config.yaml
arch: "inception"
model: "self-supervised image encoder"
norm: "batchnorm"
depths: [2, 5, 5]
stem: "single"
projector_out: 512
muon_scale: "original"
momentum: 0.85
adamw_lr_other_params: 0.0019
warmup_steps: 60
weight_decay: 0.04
adamw_weight_decay_other_params: 0
Rows from block 9, named by matrix and row number. Each number is 128 + 24 x the weight over the matrix's rms, rounded and kept within 0 to 255. All counts start at 0. Numbers have three digits each.
# b520: branch 3 second 3x3 conv (model.blocks.9.b5.2.0.weight, 160x160x3x3), inputs 0-11, a 3x3 kernel for each
b520.26:109126118171119115196124101119119122108134126080123114095108085123128120174139122139135100125126102083083074167165105134150129131140127129108075156134096090126081132115093123131124174135129125136122098114130140117100123127146128102130177127105125156124108145130113098092146109094139115122150127105126107132099099113107093126
b520.27:124093073117118101118135132081088095115119121195200157114110149125170179134134089072101106130135140121163164113144150143160147168137130074120130084114110133126086113140150122157137115122112094128109102135104101109104107117125155155176139124122102127139143108102153104100135122143134113150106098131101098087114136122121143161
b520.28:125159118124125101118104131112114173132092086100102123129172134093143147159134118151128137193135128171116100130111120138170114107133115127141118108103132090111143149169132158147196102140144133151149084176172088122185145090094127098135128121136097069116112120125084093121115108120131138162106127109129173121154148121094140119
b520.29:129122104068115122098153190142123127134094115135107089151133135136100118127158173116146131101091117099114110118136126125117102149145112112155135120160112099123103147112094124109117137116121142118134145126160107107156112118146124104138119146180113158126149174105156160123137145126146110095143146116128133144118133139105119150
b520.30:121122108120113125117116149059102119091113115119117131121121137129114116107108125133134096111147114079127082127127172092113185088093157096070067094111126077109154161132134168101137146149148113071083096110088089093085121125121120105142153144140198153138155151128158178119108129151108100151129118134126121113136175144097117083
b520.31:175137134158121138140153162135140153102143128096142118117089088152137149125114098117145168125160175103115170119100176134141174134122183132145140124161161191157144158151130164152123132095101124109118146138112153115090096141130106126134107143162113082130127112137130104134100117126155157148132150164143126099088095076115082101
b520.32:107124087127085082113104081148168182134135127125105132100082084137143134115117113155151150108121125113140106134119127109089111135141149168126115148170122164204133109112133103118153124144133134136159149177155167180125122125104136133121140141148089147130136142130124156146123133144100121181118129171102141137137119122098074138
b520.33:138102065078086122107104169148133125141141123154132112106139095127132147126132171143109091105088079132146126132144158114116106115086125155123128123129134145094147104071117115124124102097111106127143139107148146117117119132139126132131110113140071121116105149167125158167141142140110123151113133140134100120110103132137144119
b520.34:083118145136151174156168214117162126135122125174153159118119116095117135115121125117119128167180138143131100097136151148129132141105100121054142107068139113113165091147184109133147092070090116144149156160153157131121126135127123122146145161122139119094151126113156139130145132131130101111186161139165108116150128115140124110
b520.35:088108134069088107109108114102111140110133163131154149117123113157125122172178156128115113095094101085085084117170106111155145080150138107078115079110145103123162153075118173137126150123154175126145166135141143152131113148111104173130105143101126091130103100108084065096097147100102136105123171120145130101125124103097116132
b520.36:106082122130128128126111089144138130114148147087097123170197183118128133115098119107152146126135175135146158108119113125122116106105131143133114132125123127117111107090129114143150127164114135106121137110127121101112104147157110143111148151151119116120094122119081090109124131118142134131143171135095134148102115132143148145
b520.37:135105129150137144143132143131113125104149116104138126123108134111131147120144121110121117159162132151168130115125125122101107104136118096150122089165086132157088110211171134185170166104126085121117120137139136135146183141133111093104100109121135139087130133085105127115120135155119113179134102134107092122127115132108134149
b520.38:137130100119143143148133116122124089133147116108159159130112133141142115110123125114157154123148147130132110131124123147124169115151111112154142105157121131169141142149091104100104136136090187138122140119111119102107119151137139130157134150147143138129126111151125152158142142148098131126120156112094096119136127134123137125
b520.39:080107108125146107152158061152127164113117104113118105163183160130144139143133106149155146116146109094137087100127114127132166104094147118098150131109122075119137136149124182172075137119074098115157128112142168156122127085096116105117136113088108137138083087143140129145155108126164116125151113117131100156113111153134118149
b520.40:111093170097084151118114147088068081147126092132100134117092097120134100108116103143139151113105113095074081160102107154135123120131116117080094165129115153126117117114140144137114116160156163155212141120173132113147110174153088078101111094120155108112171110127111084086117079099104107133141116140171159141124139121157113120
b520.41:103071155121069154131123173118121123140094126129070108176165113141176099118155113147105160162130150164136109136134112112115120107132151193169127172154114149118109094140083109146134120139163162106173161129194154139166187161119145163131088121126153115107158159125107165111138113122118130129097120142149158165136151136135151102
b520.42:106107093084136127126177121161153116120139106140135141167157159122131134167195144095084104125101092146119082143145129101137151140134115124126147129108123121106092057046124123124163139099149096111153102113158105102160141178105116150138074149144092128126135104132176151135123127133108127139132150121116117105133127132104146130
b520.43:099110126142126132188139119125158155149142140128115113131119148095081140104107149133109128102114116115119147148131131134119120139135132115087113125104142140131192089103108098099147142132127114083130138117142126104103173159102132127108173164149095138150071114130076111159112147134108113124151136122104110112140139131131105099
b520.44:117130180133131151160126145125147148123129141156138162129138137156144147140152149171148182138123133124098121131134128123093114114110121151152081117128088080120101158162163139170128116128127115134177136131149116116134114124130119131114123128134191168142144124117150095077112118138128127134132143146118142154087122114104125114
b520.45:076142164102108124122129165149126109130103116114119124172076098149095088134094089129154155120153144145156155079112149095099101101115120085141143094144160111114126109111119138120110151110108128163135138109102139150094098113102113136125132096075148110126102095141080102124135139100160162105135164110195150153165133135144095105
b520.46:108111101137140120163154165107134128128152109117157141140116124117115142129130165146076136138095108156104116118174100134128097089129114134108146147127131139133110141093117147136115157092130113139132092136103108128149148146144152158135101148150130114115125119116108096146074138110101113116109117154102117125094092101087116133
b520.47:112142110098154128113128087083121122136141126152158157173147156130106085189132104089142128096107115117168161130141158100083112109120138134142138144114128127131138148156151123098134098100166153193132127144101132135061108087145144119096127103115118101132081084119117163197144156116104127120134163152106079114163111104157100094
b520.48:105100163096085113092104064132175148114128166112150148151140130131131123114091138065087119130120155146141144139130109109142150094147142080128158080118140117099125114095158102097101116118127104131168109135090111111098125113112119137122107107105127120074150156153148148153117122118117130141142131139127167173101142173153118144
b520.49:125149149128150144119149134122168165120172176066129171127098141132112120123127098091147162094136139130138111092111104111123107155112101135162132154146086177130105127106115156124114160146120161151146149099097129142098159144121157126127179131118109139162147132147104134148108139140139154121127088084147121130190147150133139129
b520.50:106110116158129114133077065100123132101150155129141107130121113137124144171142126121108162117134170080132124134087066165137113119116103136141138115134142121121126089086065157113095132111080129105129170140137206135134151179159097113178144137136082086103159162153099119093131111107128110096125086119150169124166182135156186118
b520.51:127120163118126145109124126106155148114112122128122167078066091127126138127132159135145141146124162155143193100089120105087107096089126122137115104089097107080073130084105107114126121155123135125084135139168131160166113100135123113142148150164122108081127085090144124127106102107099108109101086090163185142159146139151121135
b520.52:149142133129155137108171115127118120146120123132131149092124139123139119137147110077138100126152143115144178143147148109104101115080136106127179119146143095158178116089166088096133143179177129073104109079115104132128156151104111128102123151091172189124151169102114153178118119120127121113188116108140133116119155115147132099
b520.53:071089089107141107064116092148114073118123100135129108121127126128137116133144117095105125080099143098102144142102106130110110166083134127146152130121086165156123117132162118097076081093097110113087124135134125163147150180130130111130181177116152112082103089087134129106136100130127105134146130115089145104114131109095139146
b520.54:117086121160141115140122092188119125135103129165120155096123159108137155133112100113110115135084101091111124151114118097112130111123116098114162114138124129160107114107128139147134125128143155127123135119111090111077183099142141111185166135145133121155114126134118173162097138154091131164121084129116148140097110119110149154
b520.55:122111098110137140111122132031074099117102134142143128181143141143170136128147146099113123147133114166163130136135140145124128130141139153139128165143106110107101150145139103122133079176166142125119155126147126074179152141136119110118108127097125172164103171130105165108140107085152132097151147103137139086108136107137132126
b520.56:124187134132149119137140118152175151052107138117133161143123142126152128142123103113109100122122079112107093136075080168130146128140100089062113108123131105137150123107135083087139135141141181153135134138114128153147119109123143121114128121126173169194147129139138140160146117138132104111161128137104146090112137107118154138
b520.57:102139101182147160159120119146159139103117156142130143116105178120110142155150181127101108157133111111125144125121105139123142146134132119126115138134144113121132151137102130099126087117149128139156128127157108137137143107137141111116175133132115139105103107137118092168121159119125132122136158119113079118127114136133092128
b520.58:121153153104136150143121160132102104129116111115110121088124133133113116122109129171128114130102139104094117105118087119112093138119062146140107135119110142144116090143139086125104102117102150161137114103129143136134100096093114110092121113107151159139142110092126111090118137128123143135113106178128124110157154146121135116
b520.59:149096091141080130121117124117104143106126154152170214134138109141123116165111130116133152099128169126156143108109136106122118092130137141120140120135126121128148194154123102098115111094093116106095145125110147153159097113121140118098124125095105119098101118113102129154149128106136129113119114111090101103118107144166156151
b520.60:147109153139119126143114131141075120156101133171142153176128110150137116150138125169125187148095149142121168123121170111106140110132157089117115094126145114147140138154156144114140151111120191150111137150089131128099124104166115152158117139163108137131093092119090125144078111155099126142136137147116143135124145158118164159
b520.61:127134137109142140117135119160129072123143122095113099136115183132125175141114137103111134098119157086104173164103097146108102152112092117086154133146166155138172068113136123101123117092143111119161127103158134121141121130096101107146103079098165109092103141137128140137113112095143142110122132124145090127157087136171079122
b520.62:136152127109097103127143140091088097119090068093124149097113151101111094107096084077126174100111127091110117100094114146129170133109153124117152091135150105128164118133125105107152116134171163152106141137063154158090104095100138117120144133148102095135108124132127125151149137157124093130105109103146131156111123163114096085
b520.63:157138143119098160056079184165152133119147141184163136123138109184152115120109118137127093129116115116124109127102080154113136116159173162129128128111083119118071134077065129097133123151131142115111132112117147167174120150124146134104106102091161151084154153100137145119096128107095143126118138106114122135076091132098100127
b520.64:116120151154112163121119154102093126135125153134136149139099145136145181144142127181126118162132150108106109164125120126121138107112113137126136160133119159130094143119112124125122117130148125136178134130178114111140125139112141134120140150116198134135173129114148123133115107144090103129105104145103076095123116110134112099
b520.65:104093062159128117125089107092126138140174126148136113128132166111124141130135147111119122088121121108134173073097093088120113125127136132107170144133167116142162116133120099118138115118135094129131118154140145136128114082097088114089102092105104099081118101118138142209157147103159128116164139107128120106159124102189123110
b520.66:078098124081087118127148129126131100065093131091116135138153119151110085155124121113109107109103104144143103155164136146134114157164147175134107158098109159107131093103130095084131131120148128174127135161065140167055128139125114086092097127131110117148174121123105086094134127118128105123157130152146137116139107102101122107
b520.67:157082108133128129113101145134142181101109127083136135162095117093086092090119137125151112125127113097127095104111103074118111078116105130142147133102135157111131146123121152118137098096155129125113148142130118143142151100137129128148121110161101131109106184124078109074101122148097139134093142169105117159103099140113088110
b520.68:133079117148138121116140090124142089090110116070091089109102109117093127125153149114109130138145142103107108165105135154109117139140140125158154121160129125150097120163120169126076106134078175116125183146124168152136129121144112140118115121066127128093129157106152138133136124105151122111166147105094104080131155129109148103
b520.69:118112100134137092145145108129166145087158126104097134137108096139113076127121082147133122128106114140107111085120083111120119185133100141089132142107129145162168103085055140112133149187142129130123141144121104136112133131129116096152184139157108110101134142111145164105126080094163123111158112102104162147118147153103124131
b520.70:134138161071138163120145154145101127153133134149146156098103140117087118132089143207139170134126142093103110150145108140127104150121124100122108102133116118130111141119146108106100158149136081116217081067179137162192119108113156154145105084104110074131120095123098118112114098114101113119141125122141117157092112135159115140
b520.71:143164131101164128142165141103155111106137117126099114111089096119123161109117108164157184165140174148117140117142091127151131125135101134119163104118128125104139116146122105165160079152113099130149098112098087082113159138149130130148142104124114126105137162151122115085107084101107099108131123114116144161119174114120171104
b520.72:108132109142118094133104133122109093105120177092078101162107141097103146147143120104157139116120116107134117131113129148139175104079133061114153144132125139088068152131164184131111129153146182132123116097118125127105128125118142167096150153089157123113119154170137156156103118120097125148123116120108107122137167161118131131
b520.73:109133130123171110144164121121118102112134118079117130110140123147119144114122118141106111135093100130152159082105147093145087120140158119108113166127130152151157143163140147124129108135139100115146126128172135120110112117142110147131107119099132109151126121101148144127105081111123095142114106126113104128121122094143111108
b520.74:157130140142139131097114090121122104106120115176148103116130151139085083150105091084093107106096105114070133071127159099136156152123139130142105129088102119089127193219189114087100139133091125101082131132085146140113129125169147111152102111163125137147123122101122102110120149131100125114104113141096115122120137122120133147
b520.75:059133131084109096097091068169144121135154131087141172123152090133113065152148115121119124136097129117096135135124109158149131137148111188128125126091120145156160129145152119146156146128134091118130096105103098110102131116136135170141131100139114147116141145117110152145132110124170148119104091107063118098094142131126161136
b520.76:174098136196146116160136128124139121162146179110129154128122127151166155130188146140102082128136113142128109181175135170145104117150131109092149097115134142145112090098072100106104114111100117084141105068120156133151108112108127110087079106116161138094119123133151123147143154162131125138101140121093102076109131121113153143
b520.77:118134077118137114161169141110148104144162099129164130122143132124147113125140115086126129124114130087096110093097145095074138096117121137131169094118135138131120156165088137139130149104107148110134150119133159096163152108054149118100137092117094092106139136138121138150090089101152086096186123122145145148130126162148155088
b520.78:132123100129117110115141140132094110161137098122147140126151121134091125131090087098079113106133151148191158081142096114159093145145162134111179130097167151100201137103081122075079133109127087084108120098114150118098117129169120134152117104103091118106073108122106100142142130112111125111114145141088091118118128156121135162
b520.79:126132142106079120143095112145152142123100141160118154125113123172124097112114137139113109140121144101131169189152097168128083132124105134097121114123141084146111121097136123091120105099153138138183133120159131109182114126113111130088124127111187118107178110119138103121115122112137112122126105123127139081082090097096115134
b520.80:138116143140123118117103103161155151122124155122105115114108101129148100159123099131152120131131116106103105156145144113142167099119122124115139137116135161111134104092154111089144077121168153147157160140172116085128126173093120148127127168111135119186072084140110130171126124098107109119130143141144138109127130130101138130
b520.81:123099125169135090087125108128135136120137125134109122148149173106137134134147140119097093111093105113090088164143120120133113110136105100112093113124113121125146187135103185145074141123098105154130147114117156144129120152159145140107151143120152146132117111109109130077171175135154153137123125103096127143129133148118116136
b520.82:115118148088120196088097206140123108134133120143150111171178117132132097121143108125143120116159117069120110094176186116144141153159148112144145125154156135160149126118170133141143138146182185114090188145136160152154100121122139147104196162113097129153114112114148128132138119084121130116120148112176106172133106127135108143
b520.83:124124115115120129076095079093103153156120142147138145179165129126131117165148150107137125089151116142157140164138129115091099104104097161129118159130123148121154166145163156111130112109121091158137140121131133109153142142129118132126107124111120072114117131156146141144148089123148109126184128131141162126109139129112134138
b520.84:144117092114102097108128145086105129073131129092101117120106133141137128105110108136134108131105104125110075095125094116136098154167115117148137099104091109110118122163110126133077110118076161099087127111141098151162145140149101092090086103107122129124101103118126106106117115133160147135090135134138170174128165146105119146
b520.85:122134163093103127111072098119079092120100087087136098134131130128145155146123151114117106118142114131148152062118146091124144101135103126109169113105153110121149099124113136130118157120066150097127156098102191117132118115127127137118113120157110166147130155131129141141088110095098110104107129116181167144140134139160151137
b520.86:150176143118112106103121127126131083124138137158166115138195192098123135083092143098099091127147147178176180089131112114128128114115094097099113128135103139134102118151127114125101133135118141133175096121129079135166139123151160138118106121131123111115123137168143146122132139159121144149073122155101102104142121148153129149
b520.87:135118119100155135083142172147145132109126136136155105158127129139115138116106152136116160157122159170171146107141157119125117125177131175108160113079108161107120116136120125129102137118115136091089143172139118150127141135133132125092121126148102116153132133100128152105133124116105120137102153128126082154129127155078123156
b520.88:100077088174112075123094076122085092119098119160157143142149115099124137141118111111127146151138153155159140074113137139157125153135127120158177117111170098109145155131129170101063131143130104088110139134135167136116101102080126125079112093084109087118096100153144131179129140122121123098133100140108091113086087118137139138
b520.89:178139093155129128076042118122128142102103131128105131159170120156145106169127089140116117147136090151146120182111122145116135121098133105107133096115138085113141154129143136151143093108109095152065084124112124154183171162106125115091145133163169094091171115101197157115113156153104183150089135150115144145115138153133132165
b520.90:141170125119154136113141131155139128132156135130161126098151125114120163130135163109129089207156111164149112153083102123095081144131092091084148115134212095159151053149167096131155149117122086143137161178208129095136127159102126130129109106127144136160157126150127119139107108142094142127111119132127136105147123155160140166
b520.91:168153129160171150130125095103154113109142116129125140078109147102103084111103118140136162130155156113126140124135112108088086117125095096148108127131106126149101153088141120101120139112077105131120159121117193129151134117115157114097130117116150116143155117142080116118154129118157144102175134129156126115172149129146161121
b520.92:152115105124112172153077113150111104149117119154106105117083099087106103103119096108116124110122105149156171148146143147139151122143138129103126149129144135120124100120153149147149131127088151114122140095168141062159129104088131101127120124114084128119078151167120166138117131124114100093132105141101104104098110097157147109
b520.93:108108103136134107155129113140128153136111101119145097115112127153092076157113136139111080131127138114079145139134146098120168085119197115120144079159178116154174139166167169128098185103100150134138133128154130159154117145117090137100134177117089074168110076133115085118123130155135114127126124073122065117142081147131112111
b520.94:144174143120130147131128112124108118126154173170131197107099082106129087135165142173184170156143172113120128122137146127119133105108124132117125137133105162179146170130106123114092095122162136154148172150134190147122079107100112116130156135099121113125116109142149116122142095109156100096141093110094115122129141132168137134
b520.95:066098147119120130095080117113103116153117159183144175143108122135131122119145132141113112103119092155183153115089075134094060212129124100116097113137105136147103080091159118111112141165174113141106113124122167154118183151111146145138102119090093107108127124114172158144124144127122149128146145110106143154146146127139160127
b520.96:140084105097083104111095134107127124151138110181162151143138123151147141150164142104119080127118094110107096156152086141159090175135128131109073147145108102141098146105086077086091096088119134125118110133189110116162164160137133119148128112145129177133134119076131129118129086101126079146134117166139147133133137134160162140
b520.97:131117124083080138122132155149165153114124097081120115138134090138129154155123190112154118140138111133160119143081101129134143150154159131145144171149157162113137104107147094098158144119160130143132136133159100096162108127149112140155116117158097084120137136134133138154120123111114116113110118133123137162104114154130125163
b520.98:099094102119103102152127110118102115130131153145146117162161135119093110124126115113160145107118116140154138115138112107131125110139140141096125155121129124104106093143125154154153123119149151088096126106087124109094139132137147133128083068143100108116083085152112130203141133153136130169133119135140119116172122124175136135
b520.99:145156157137145133139170175141149155138119152153130153154139145112092114130106127166123105136157119122126100154139104104125124108141126141105099160129114116136103154135143130126103148143098078103156087110157103123173104123105113119132112108117190150115153141124133128134112137140104114088134108116087137091113138113101117092
b520.100:148107194151110195167120193119107134114117143145097120126116096146109110162130145125106125150120132148121118164164144137134103120121117092110102151125109141105108166139081165160116145117087120146151105109175110130193131134121131120105148126130228145114190119103151112122128132132116124109107128123104121154094112120120139128
b520.101:127129119135151121134162126121118121135141126122169136147118093130135115130135120104126120119149159155145177099118086105114096111112106114125142099140146118164149135128140121125135103088123153114126163124112195131122141152086154144117123107103128128114120133109151153142126137133135145136138154141137144093165137086162124124
b520.102:164171107133142126119128132167150156153172160102107115152133120121144126137148137118109085131151089098107123097111140128094093153095089123138084121123074110135119137084115151107128169159157089099105161146181128160235121106146152141125162157123116120113119146139122121162137138146099081088100115132118102139142117131154139126
b520.103:166079136227144142161129128109127126146132151127115121167179148123108157128118128109107139087082079055100114111139147110158118102140098107115074116124106153139120106094133098170199168152157169130072142118114134104106136085112108092126136085106127068157116087146096114124139133153125112129116152164111130116123130124146140150
b520.104:137134118123112150127126134108055093135126109124171116114154163127146196168099116125191149131162127123135143135112097161089093149082101106148118135090136120086156106131140099105114122152077139113173100095222119104154117122155114145170071110145096185146117137132148131131155139145125104101136092102109149154090145168087141159
b520.105:132094115144123116184168125102109106121128134144151200172167169163170120145148140166118199152126148113101097106158142089129127112124105130099086165111074134137083080105056139146101142129155158122124188150123151157115108089131095092095084128082157136113184148138137120119120138094106125125139123142125116096130110111123131121
b520.106:114107139116105160125115135185188140087098155135121171123126153116138135084121133136138131141118121203149160131101092124118142129140160107158113104138105100143138097109163145117156142095121160107136135147136153138134101094105100096099138141138148117099176154123132131114126122122143122115153124089202154119153133094162152096
b520.107:118112142148127141118130104136116098125144136143101108087085113127131117129138100142172162115149132116122110168113108150116103170140087101113123101130131105100131104110128124112145115115135105077147123060141084100104147121119150165171157178171116135122119138104108130106119153144109107106119125110100117110128165105141160115
b520.108:119108103156121089121117067123140145160152132140127116122125123145111165154152137112106126110149171155164151100137142086107108103133137191169108137146154139146162129137115106143098119141150098153126138171132116143092134134135121108114136127137108150131098122151123136168127152116124126115163158135100126171113134186114139176
b520.109:149140101189145122147098126128120148097094158107094125159142154150115127153122097099118113111117108114126174154105160139128131119128141130105106118113122096161132100164154126117149131090121146096131113085108110097124077122122087084104118124109094087179100068154121088145116119131122118125120126125104120111117104118108133133
b520.110:142122129108113099093134133131131127083113127126138130127106109119122136101107064116092162146108151127136168091101069120127123127116146129168169137142164084109150154106148141111138120123130109085102139109114132114100109136115091121113118114135167119092121084077096091092145141127151123152108137141162150150173164115172175086
b520.111:116131113138110099089132118117121149160149173151184147126081136112111136133131149097100084130155122130166160102107147114094125115084124122133148142149151127123146145146145095117124087112145168143111111158131131154150091080143115099129087139172143150135151128186173158172138120123155116122144127155079096106114098132100127132
b520.112:140121065129114125150152159109109105148133125131139125162146123115110102157147156170119138122107112131106120159153139123092147126117153117138084107132092114148098098123152158177143179168138122134140129125139137146163123136149138161132147193162121097080113122090142132139124127178143138163136141133107128161115140182107102154
b520.113:120118099132117126141136172121098125122107116167138087102111115132114104137111139118112118150124131152154112114152104104133133093118124117108112108096143112096144107109087126159131132176119089122148128141160114114132135121126128124131096131112124092094125110108113123097142140104109121120147138148120114136128098118132113095
b520.114:169109087122124076136147114114130159130109117132088145131133064152129112118122118099111126115098095119077093136100133151129156163106136097114109144133140108102100168127159124127118151141109100098116109116134102120166176128109147144176108117149141144126120104084179156138182130121154140087148126117106146070107134089126127139
b520.115:143146140143157127120138135142218159105138099100139075145128090141168163112105115112098163121110145122142151098140156111151115121113104128150130099129153116115122116110081117166112122114084168132107156124095120089109102107123143132123129152107090125127136182131142140107124140151143164180115143127088119173147099113180125157
b520.116:125156145134143099130128071129143172112119157105096084119139128162160153130151130149101080149111111125119117125125120103115097129088056187122106146111112100083087132131146126114110112119133087135108104114114096080108098114124142146137162158106149106115125104107145116092132112128129119113126126118098159148111111122156139133
b520.117:163161115157150123121129124094111108133156157130136129125102129144111115124111113113139103109132146119112142106107111138128172109097125132112143140128121140129120158141104122119121109111125143136144132124125107125116098105119139125113128136095138137108163134150142134105112150145082107094115100117149108095142127107188165126
b520.118:083122101119104081168144098171138099107123113158149133103104110126123096104109063083114097114140123115107086117124149135115132050067056136130150135165131127162128126122110149134135136127103140140118154142101124126110174138157134117124135094103089131130086122138096093097097108137153138157141105088141134126102100148079101119
b520.119:089099144109132117096103127095095104120135122099122113128127145126101114157123101160115162136114141125130134130105097146135117124124100135103105132120133151126117170172112183127106120110107128139158121125092159128094131141160129128155138179178101133067095125122096148122122139142133178139127147105118142127092119132089138150
b520.120:132136127110115121140128110126149133131154115174152126123145142166127138167147117161143150134152148108119106131099109132139146112116129143083056157147069180115104101108086147117119141086123096130101141131126143117132128131121111109135112086123158139140169152158139099082161119157143109134150121132083120102079115108092133113
b520.121:102140107125128134167159177092122154060112132134138123112133129126138154098093150139098126129106105099117120119127174142118130105115099114132120118113107107156127112114054118080114106109134123094118129158178139200193134144128164133122126103101054103119141151126103140126109127103090132127094130143111110153130150143122167130
b520.122:131147116133127131128113125102102118124127145164159161095130129111156126111166130123137141054119142049102130166109129185111116160123117113110139122124146130171154094099107115123126140172141144176203112140162126135153118128106142151144126155165119141131120130135085114155150150134139130128146148156127194135116155147148175134
b520.123:185186156159168130104118164119122111166140135146151175120119121179138151099105142082096115130138135129165159116094103135144148114058111147134150122115111095146107136147144154154151126121165081135087108146095130153170159143112141130122170149166154107123204176141116121119138136133136130140118137133117120078159159145123113134
b520.124:060104083116141114130142102122096131146126168151158178144109106141091131120114130098106125118126144101116142122105165104127162097112137080156123068153133116145146093112116142146128154148147129092129110113134106102110111112118073096176097103128134120123089145165104134128102112121131122108154136108144105104122129134158144113
b520.125:156161114157176094135166097060117134096120150078088142111135109138140134148107095099134162145140120165135108218157097191167118187112069131172177120166153128170108150126088127123099122099118113110086122122155097111111117141113161129137121140102122084123163110153179091100162139125161115113137125106138119157162117136135134124
b520.126:122186140151178107112157112094092085128137126143156114102098122162135146125155160150167093082120113082140157084098094109071090148113152136153106085124078126101112085124089159120123137144161161173141164180128107153104163155120143153098121097136072134124097103129100112153072114139116142184092105150178150153120113115120114097
b520.127:109130138137106135128123116104132146152117105154098106122098113122118114117103123110118137121154143147191184151115100100126121090152126103117128084137141071144181103095106110102086096136117148091081116108094173144117158146140126106102149110089135139157132150115138166121082146151082102157093094104102150123100121122151136129
b520.128:121120070159137080120126129123109121188167148152138123125093120117142103138087134113097120116132124115134112095141132074093102133130103130139163129121110111134130139157101138107105135116156147146132131153115099121133112155156117126110128105135070084110098137109150173145118141117108129136120153152118108125099140152099111151
b520.129:165139134156148139146098109093086080125124159107080091095132130114146134150137141078121182143161151124142137147153125114125113119153125095114097109150135129150134144138119083113135103110145075117110124108164116077117125116090118143158078095139108118091125133103108145121103129110126159127082146133114150167139147185080111163
b520.130:126143129132082101115073093141145130103126080114131143119120099127124154136165180140125118121105148162153122138129174110104192125117152107156163062125114160152113094119143129139165137146126134108136145106139169107137136116092172129113147138107112130172079096144129133162158077091147128128098132150138139137116143116139152107
b520.131:116107099129137108137107141153128106143123084151138131136122105118111144108121120151123131122099106122133152147153154132135153113144142095115137104110147101099141112117125132130155118101154129146087121152095148140095137131137113128101114137120132114146107108153083132181099116137097132132128119138104119152129096131148111147
b520.132:138137170105102129072081117128135104155172173169171187110115142171155168167161182159162133145122112137116091128117100150144123114125106105120121086134140085147152123156151165165172162180115149148214123146183125147166117116144116129133112082108149099120152119129113104119123112156120113134135122106133138147108102130128099083
b520.133:088128110113129127130158139105096135124132137125116142118114134141123126116122135138137108081126158095127134144121186103107167125088152129122101124136124108167133133129130154141120060108106111103097118093095152107100163138131158137129162152116149148136079112142116123134135129116145123124121134102132128123151138098168137118
b520.134:105096138120121113136145113089110130095088090145109100132136119152166144147113137129124118192184114191145152154171120173168115137122137132102107157110106131110128153123111135123148110126128135136140155148156139131166146167118127122096160137128168161101170155118131118130093134105092113121094106118126123127108109131109088111
b520.135:073080101151147146121126140168145130150123113146112108151131138155123098135126108126121099117125146115107153130106147106095116070071125111124093108119131089103125121115131117088123105117106114092115148112133162142131092100117124147151150131112117115138105140143122113143117104120131140129151144140090092107126129137120128134
b520.136:082099101135158132104153152115100117118129131079119123119121148088129148100162154099120123155149127162146133161173149153191142177155111132103135120095138099048123125104120158126143122133114107113115087098096099111122114131155163139126123131125188152143134075108161081085101098114100114110150121116127119078140137127114113119
b520.137:157134086155132097126118133060093100133106109123089110127119121137133112122142161098116113125146132117112102099112163122097133180115118112129127108132133134160107146131116105126087107149136136139097119154107125158099127137121210170148191181141152144161131124107130115102158099141163116119162145140113143142135164150135143097
b520.138:151106114135128158111098157099131117112124153126149143163123134152164133150147135135150174107130154070100125112131127124148137154133139181115131129148153105150131163169146168139150102128133091116177103134203105098196144117119139147129112121106071136078094153104073099106118107128123114119111098096193192140153142128118163117
b520.139:102126101122159123150180118192160133144108114132145135117146141088097108095105121098140128106133121160133128115096138121107145103120132090120125081110124141112159154145135123110129119116135111133140102100099109104119154148136159141116160138136106111163124116141092115123136112118142131131182150127145132117116122107115104135
b520.140:125109104149134073080165110085114130066099113111107128117128112114127108138161114083088105133129142147112113146131108107084106177146092118094146143127114149122133162090096123130123081108105119083120141134121116128160105172125109113073132153097071084091090107100105151151153170151156166108139171116144143137132129103153132149
b520.141:119124135118127129077074104123145155096112159124111081080139118092151138096099162135128115148136094136186140121108098088064120097111145133123151120134159145125132127135123134144096111115079102105109126133119122120103100127128165148146154134123100118149133182172088143124132164144110141150096117139152164113163160128119135130
b520.142:149119122167127154145111132166109107168134148134100129159140099138146073159155100104103094119123149085118149165120127101132166129139162109141123152144159144120154102152159149161088149100062147150141150121129132099124142142135137098153155122151139154160074114145105120154106115110126115140160094124159167135121144129087078092
b520.143:169147170128096136136120095136105082132122092145122075104124116110141135132129129100109130123124119129114116175166136186118128122100099123143139143161130144164133079135109165152082154109093140117124129116153122104153128136116134126139153124093139097087167138117167119093113105106126110108128117101148163116142151115129115085
b520.144:098118180107130165140131143127098122119141144092154156130145161121170140111129139171172145145127119117103128113109097114130119135119128134148086129110123084116117118178147124178152134114159095097151097119162084119136122122127097118143099110129141122148140105129154107124146132115144138127149145123173155116171150119154127111
b520.145:117114109171155125157172107105093066091108120101079114116144119097124115140141123074164145109162117075137135114154184103114154097132113097091095156121081158144121063106093123143118108158120091133128081138104113137139120110141079131106099147137081097144144105136137103125148146130160147126139143109145094090138127118125132132
b520.146:110091116130087085146127113099101105119123142147156170179172158104105103112134138118112128084092162119113161112129140124141125136141159102092115133114133095108155178163177129109102079068108149117145123100127120146124148150135120107123141106142113111135105099100123129152114119095127117122159154125165106140163143153150128147
b520.147:106107116128116146137145092103097114139098096115102087130145158111151148110114123108111126111109124151111102121138121104109100115123103122147121121177126126139153158109117106105128104116153152107133165111124145112131143144148100083124136152130093121142098094136122116124095109153112126155115150186118163123114134102116138096
b520.148:098103089125138075124167121070122121128140155163137126106120111104108094129142122114125132124119135105112133098100140033059099116121097103115124138129139144128138217126106099103108094136115101116107148126082154150123112117103074082074139119129096099115088107115180139136153117119129122135133119135105101095109118127123125103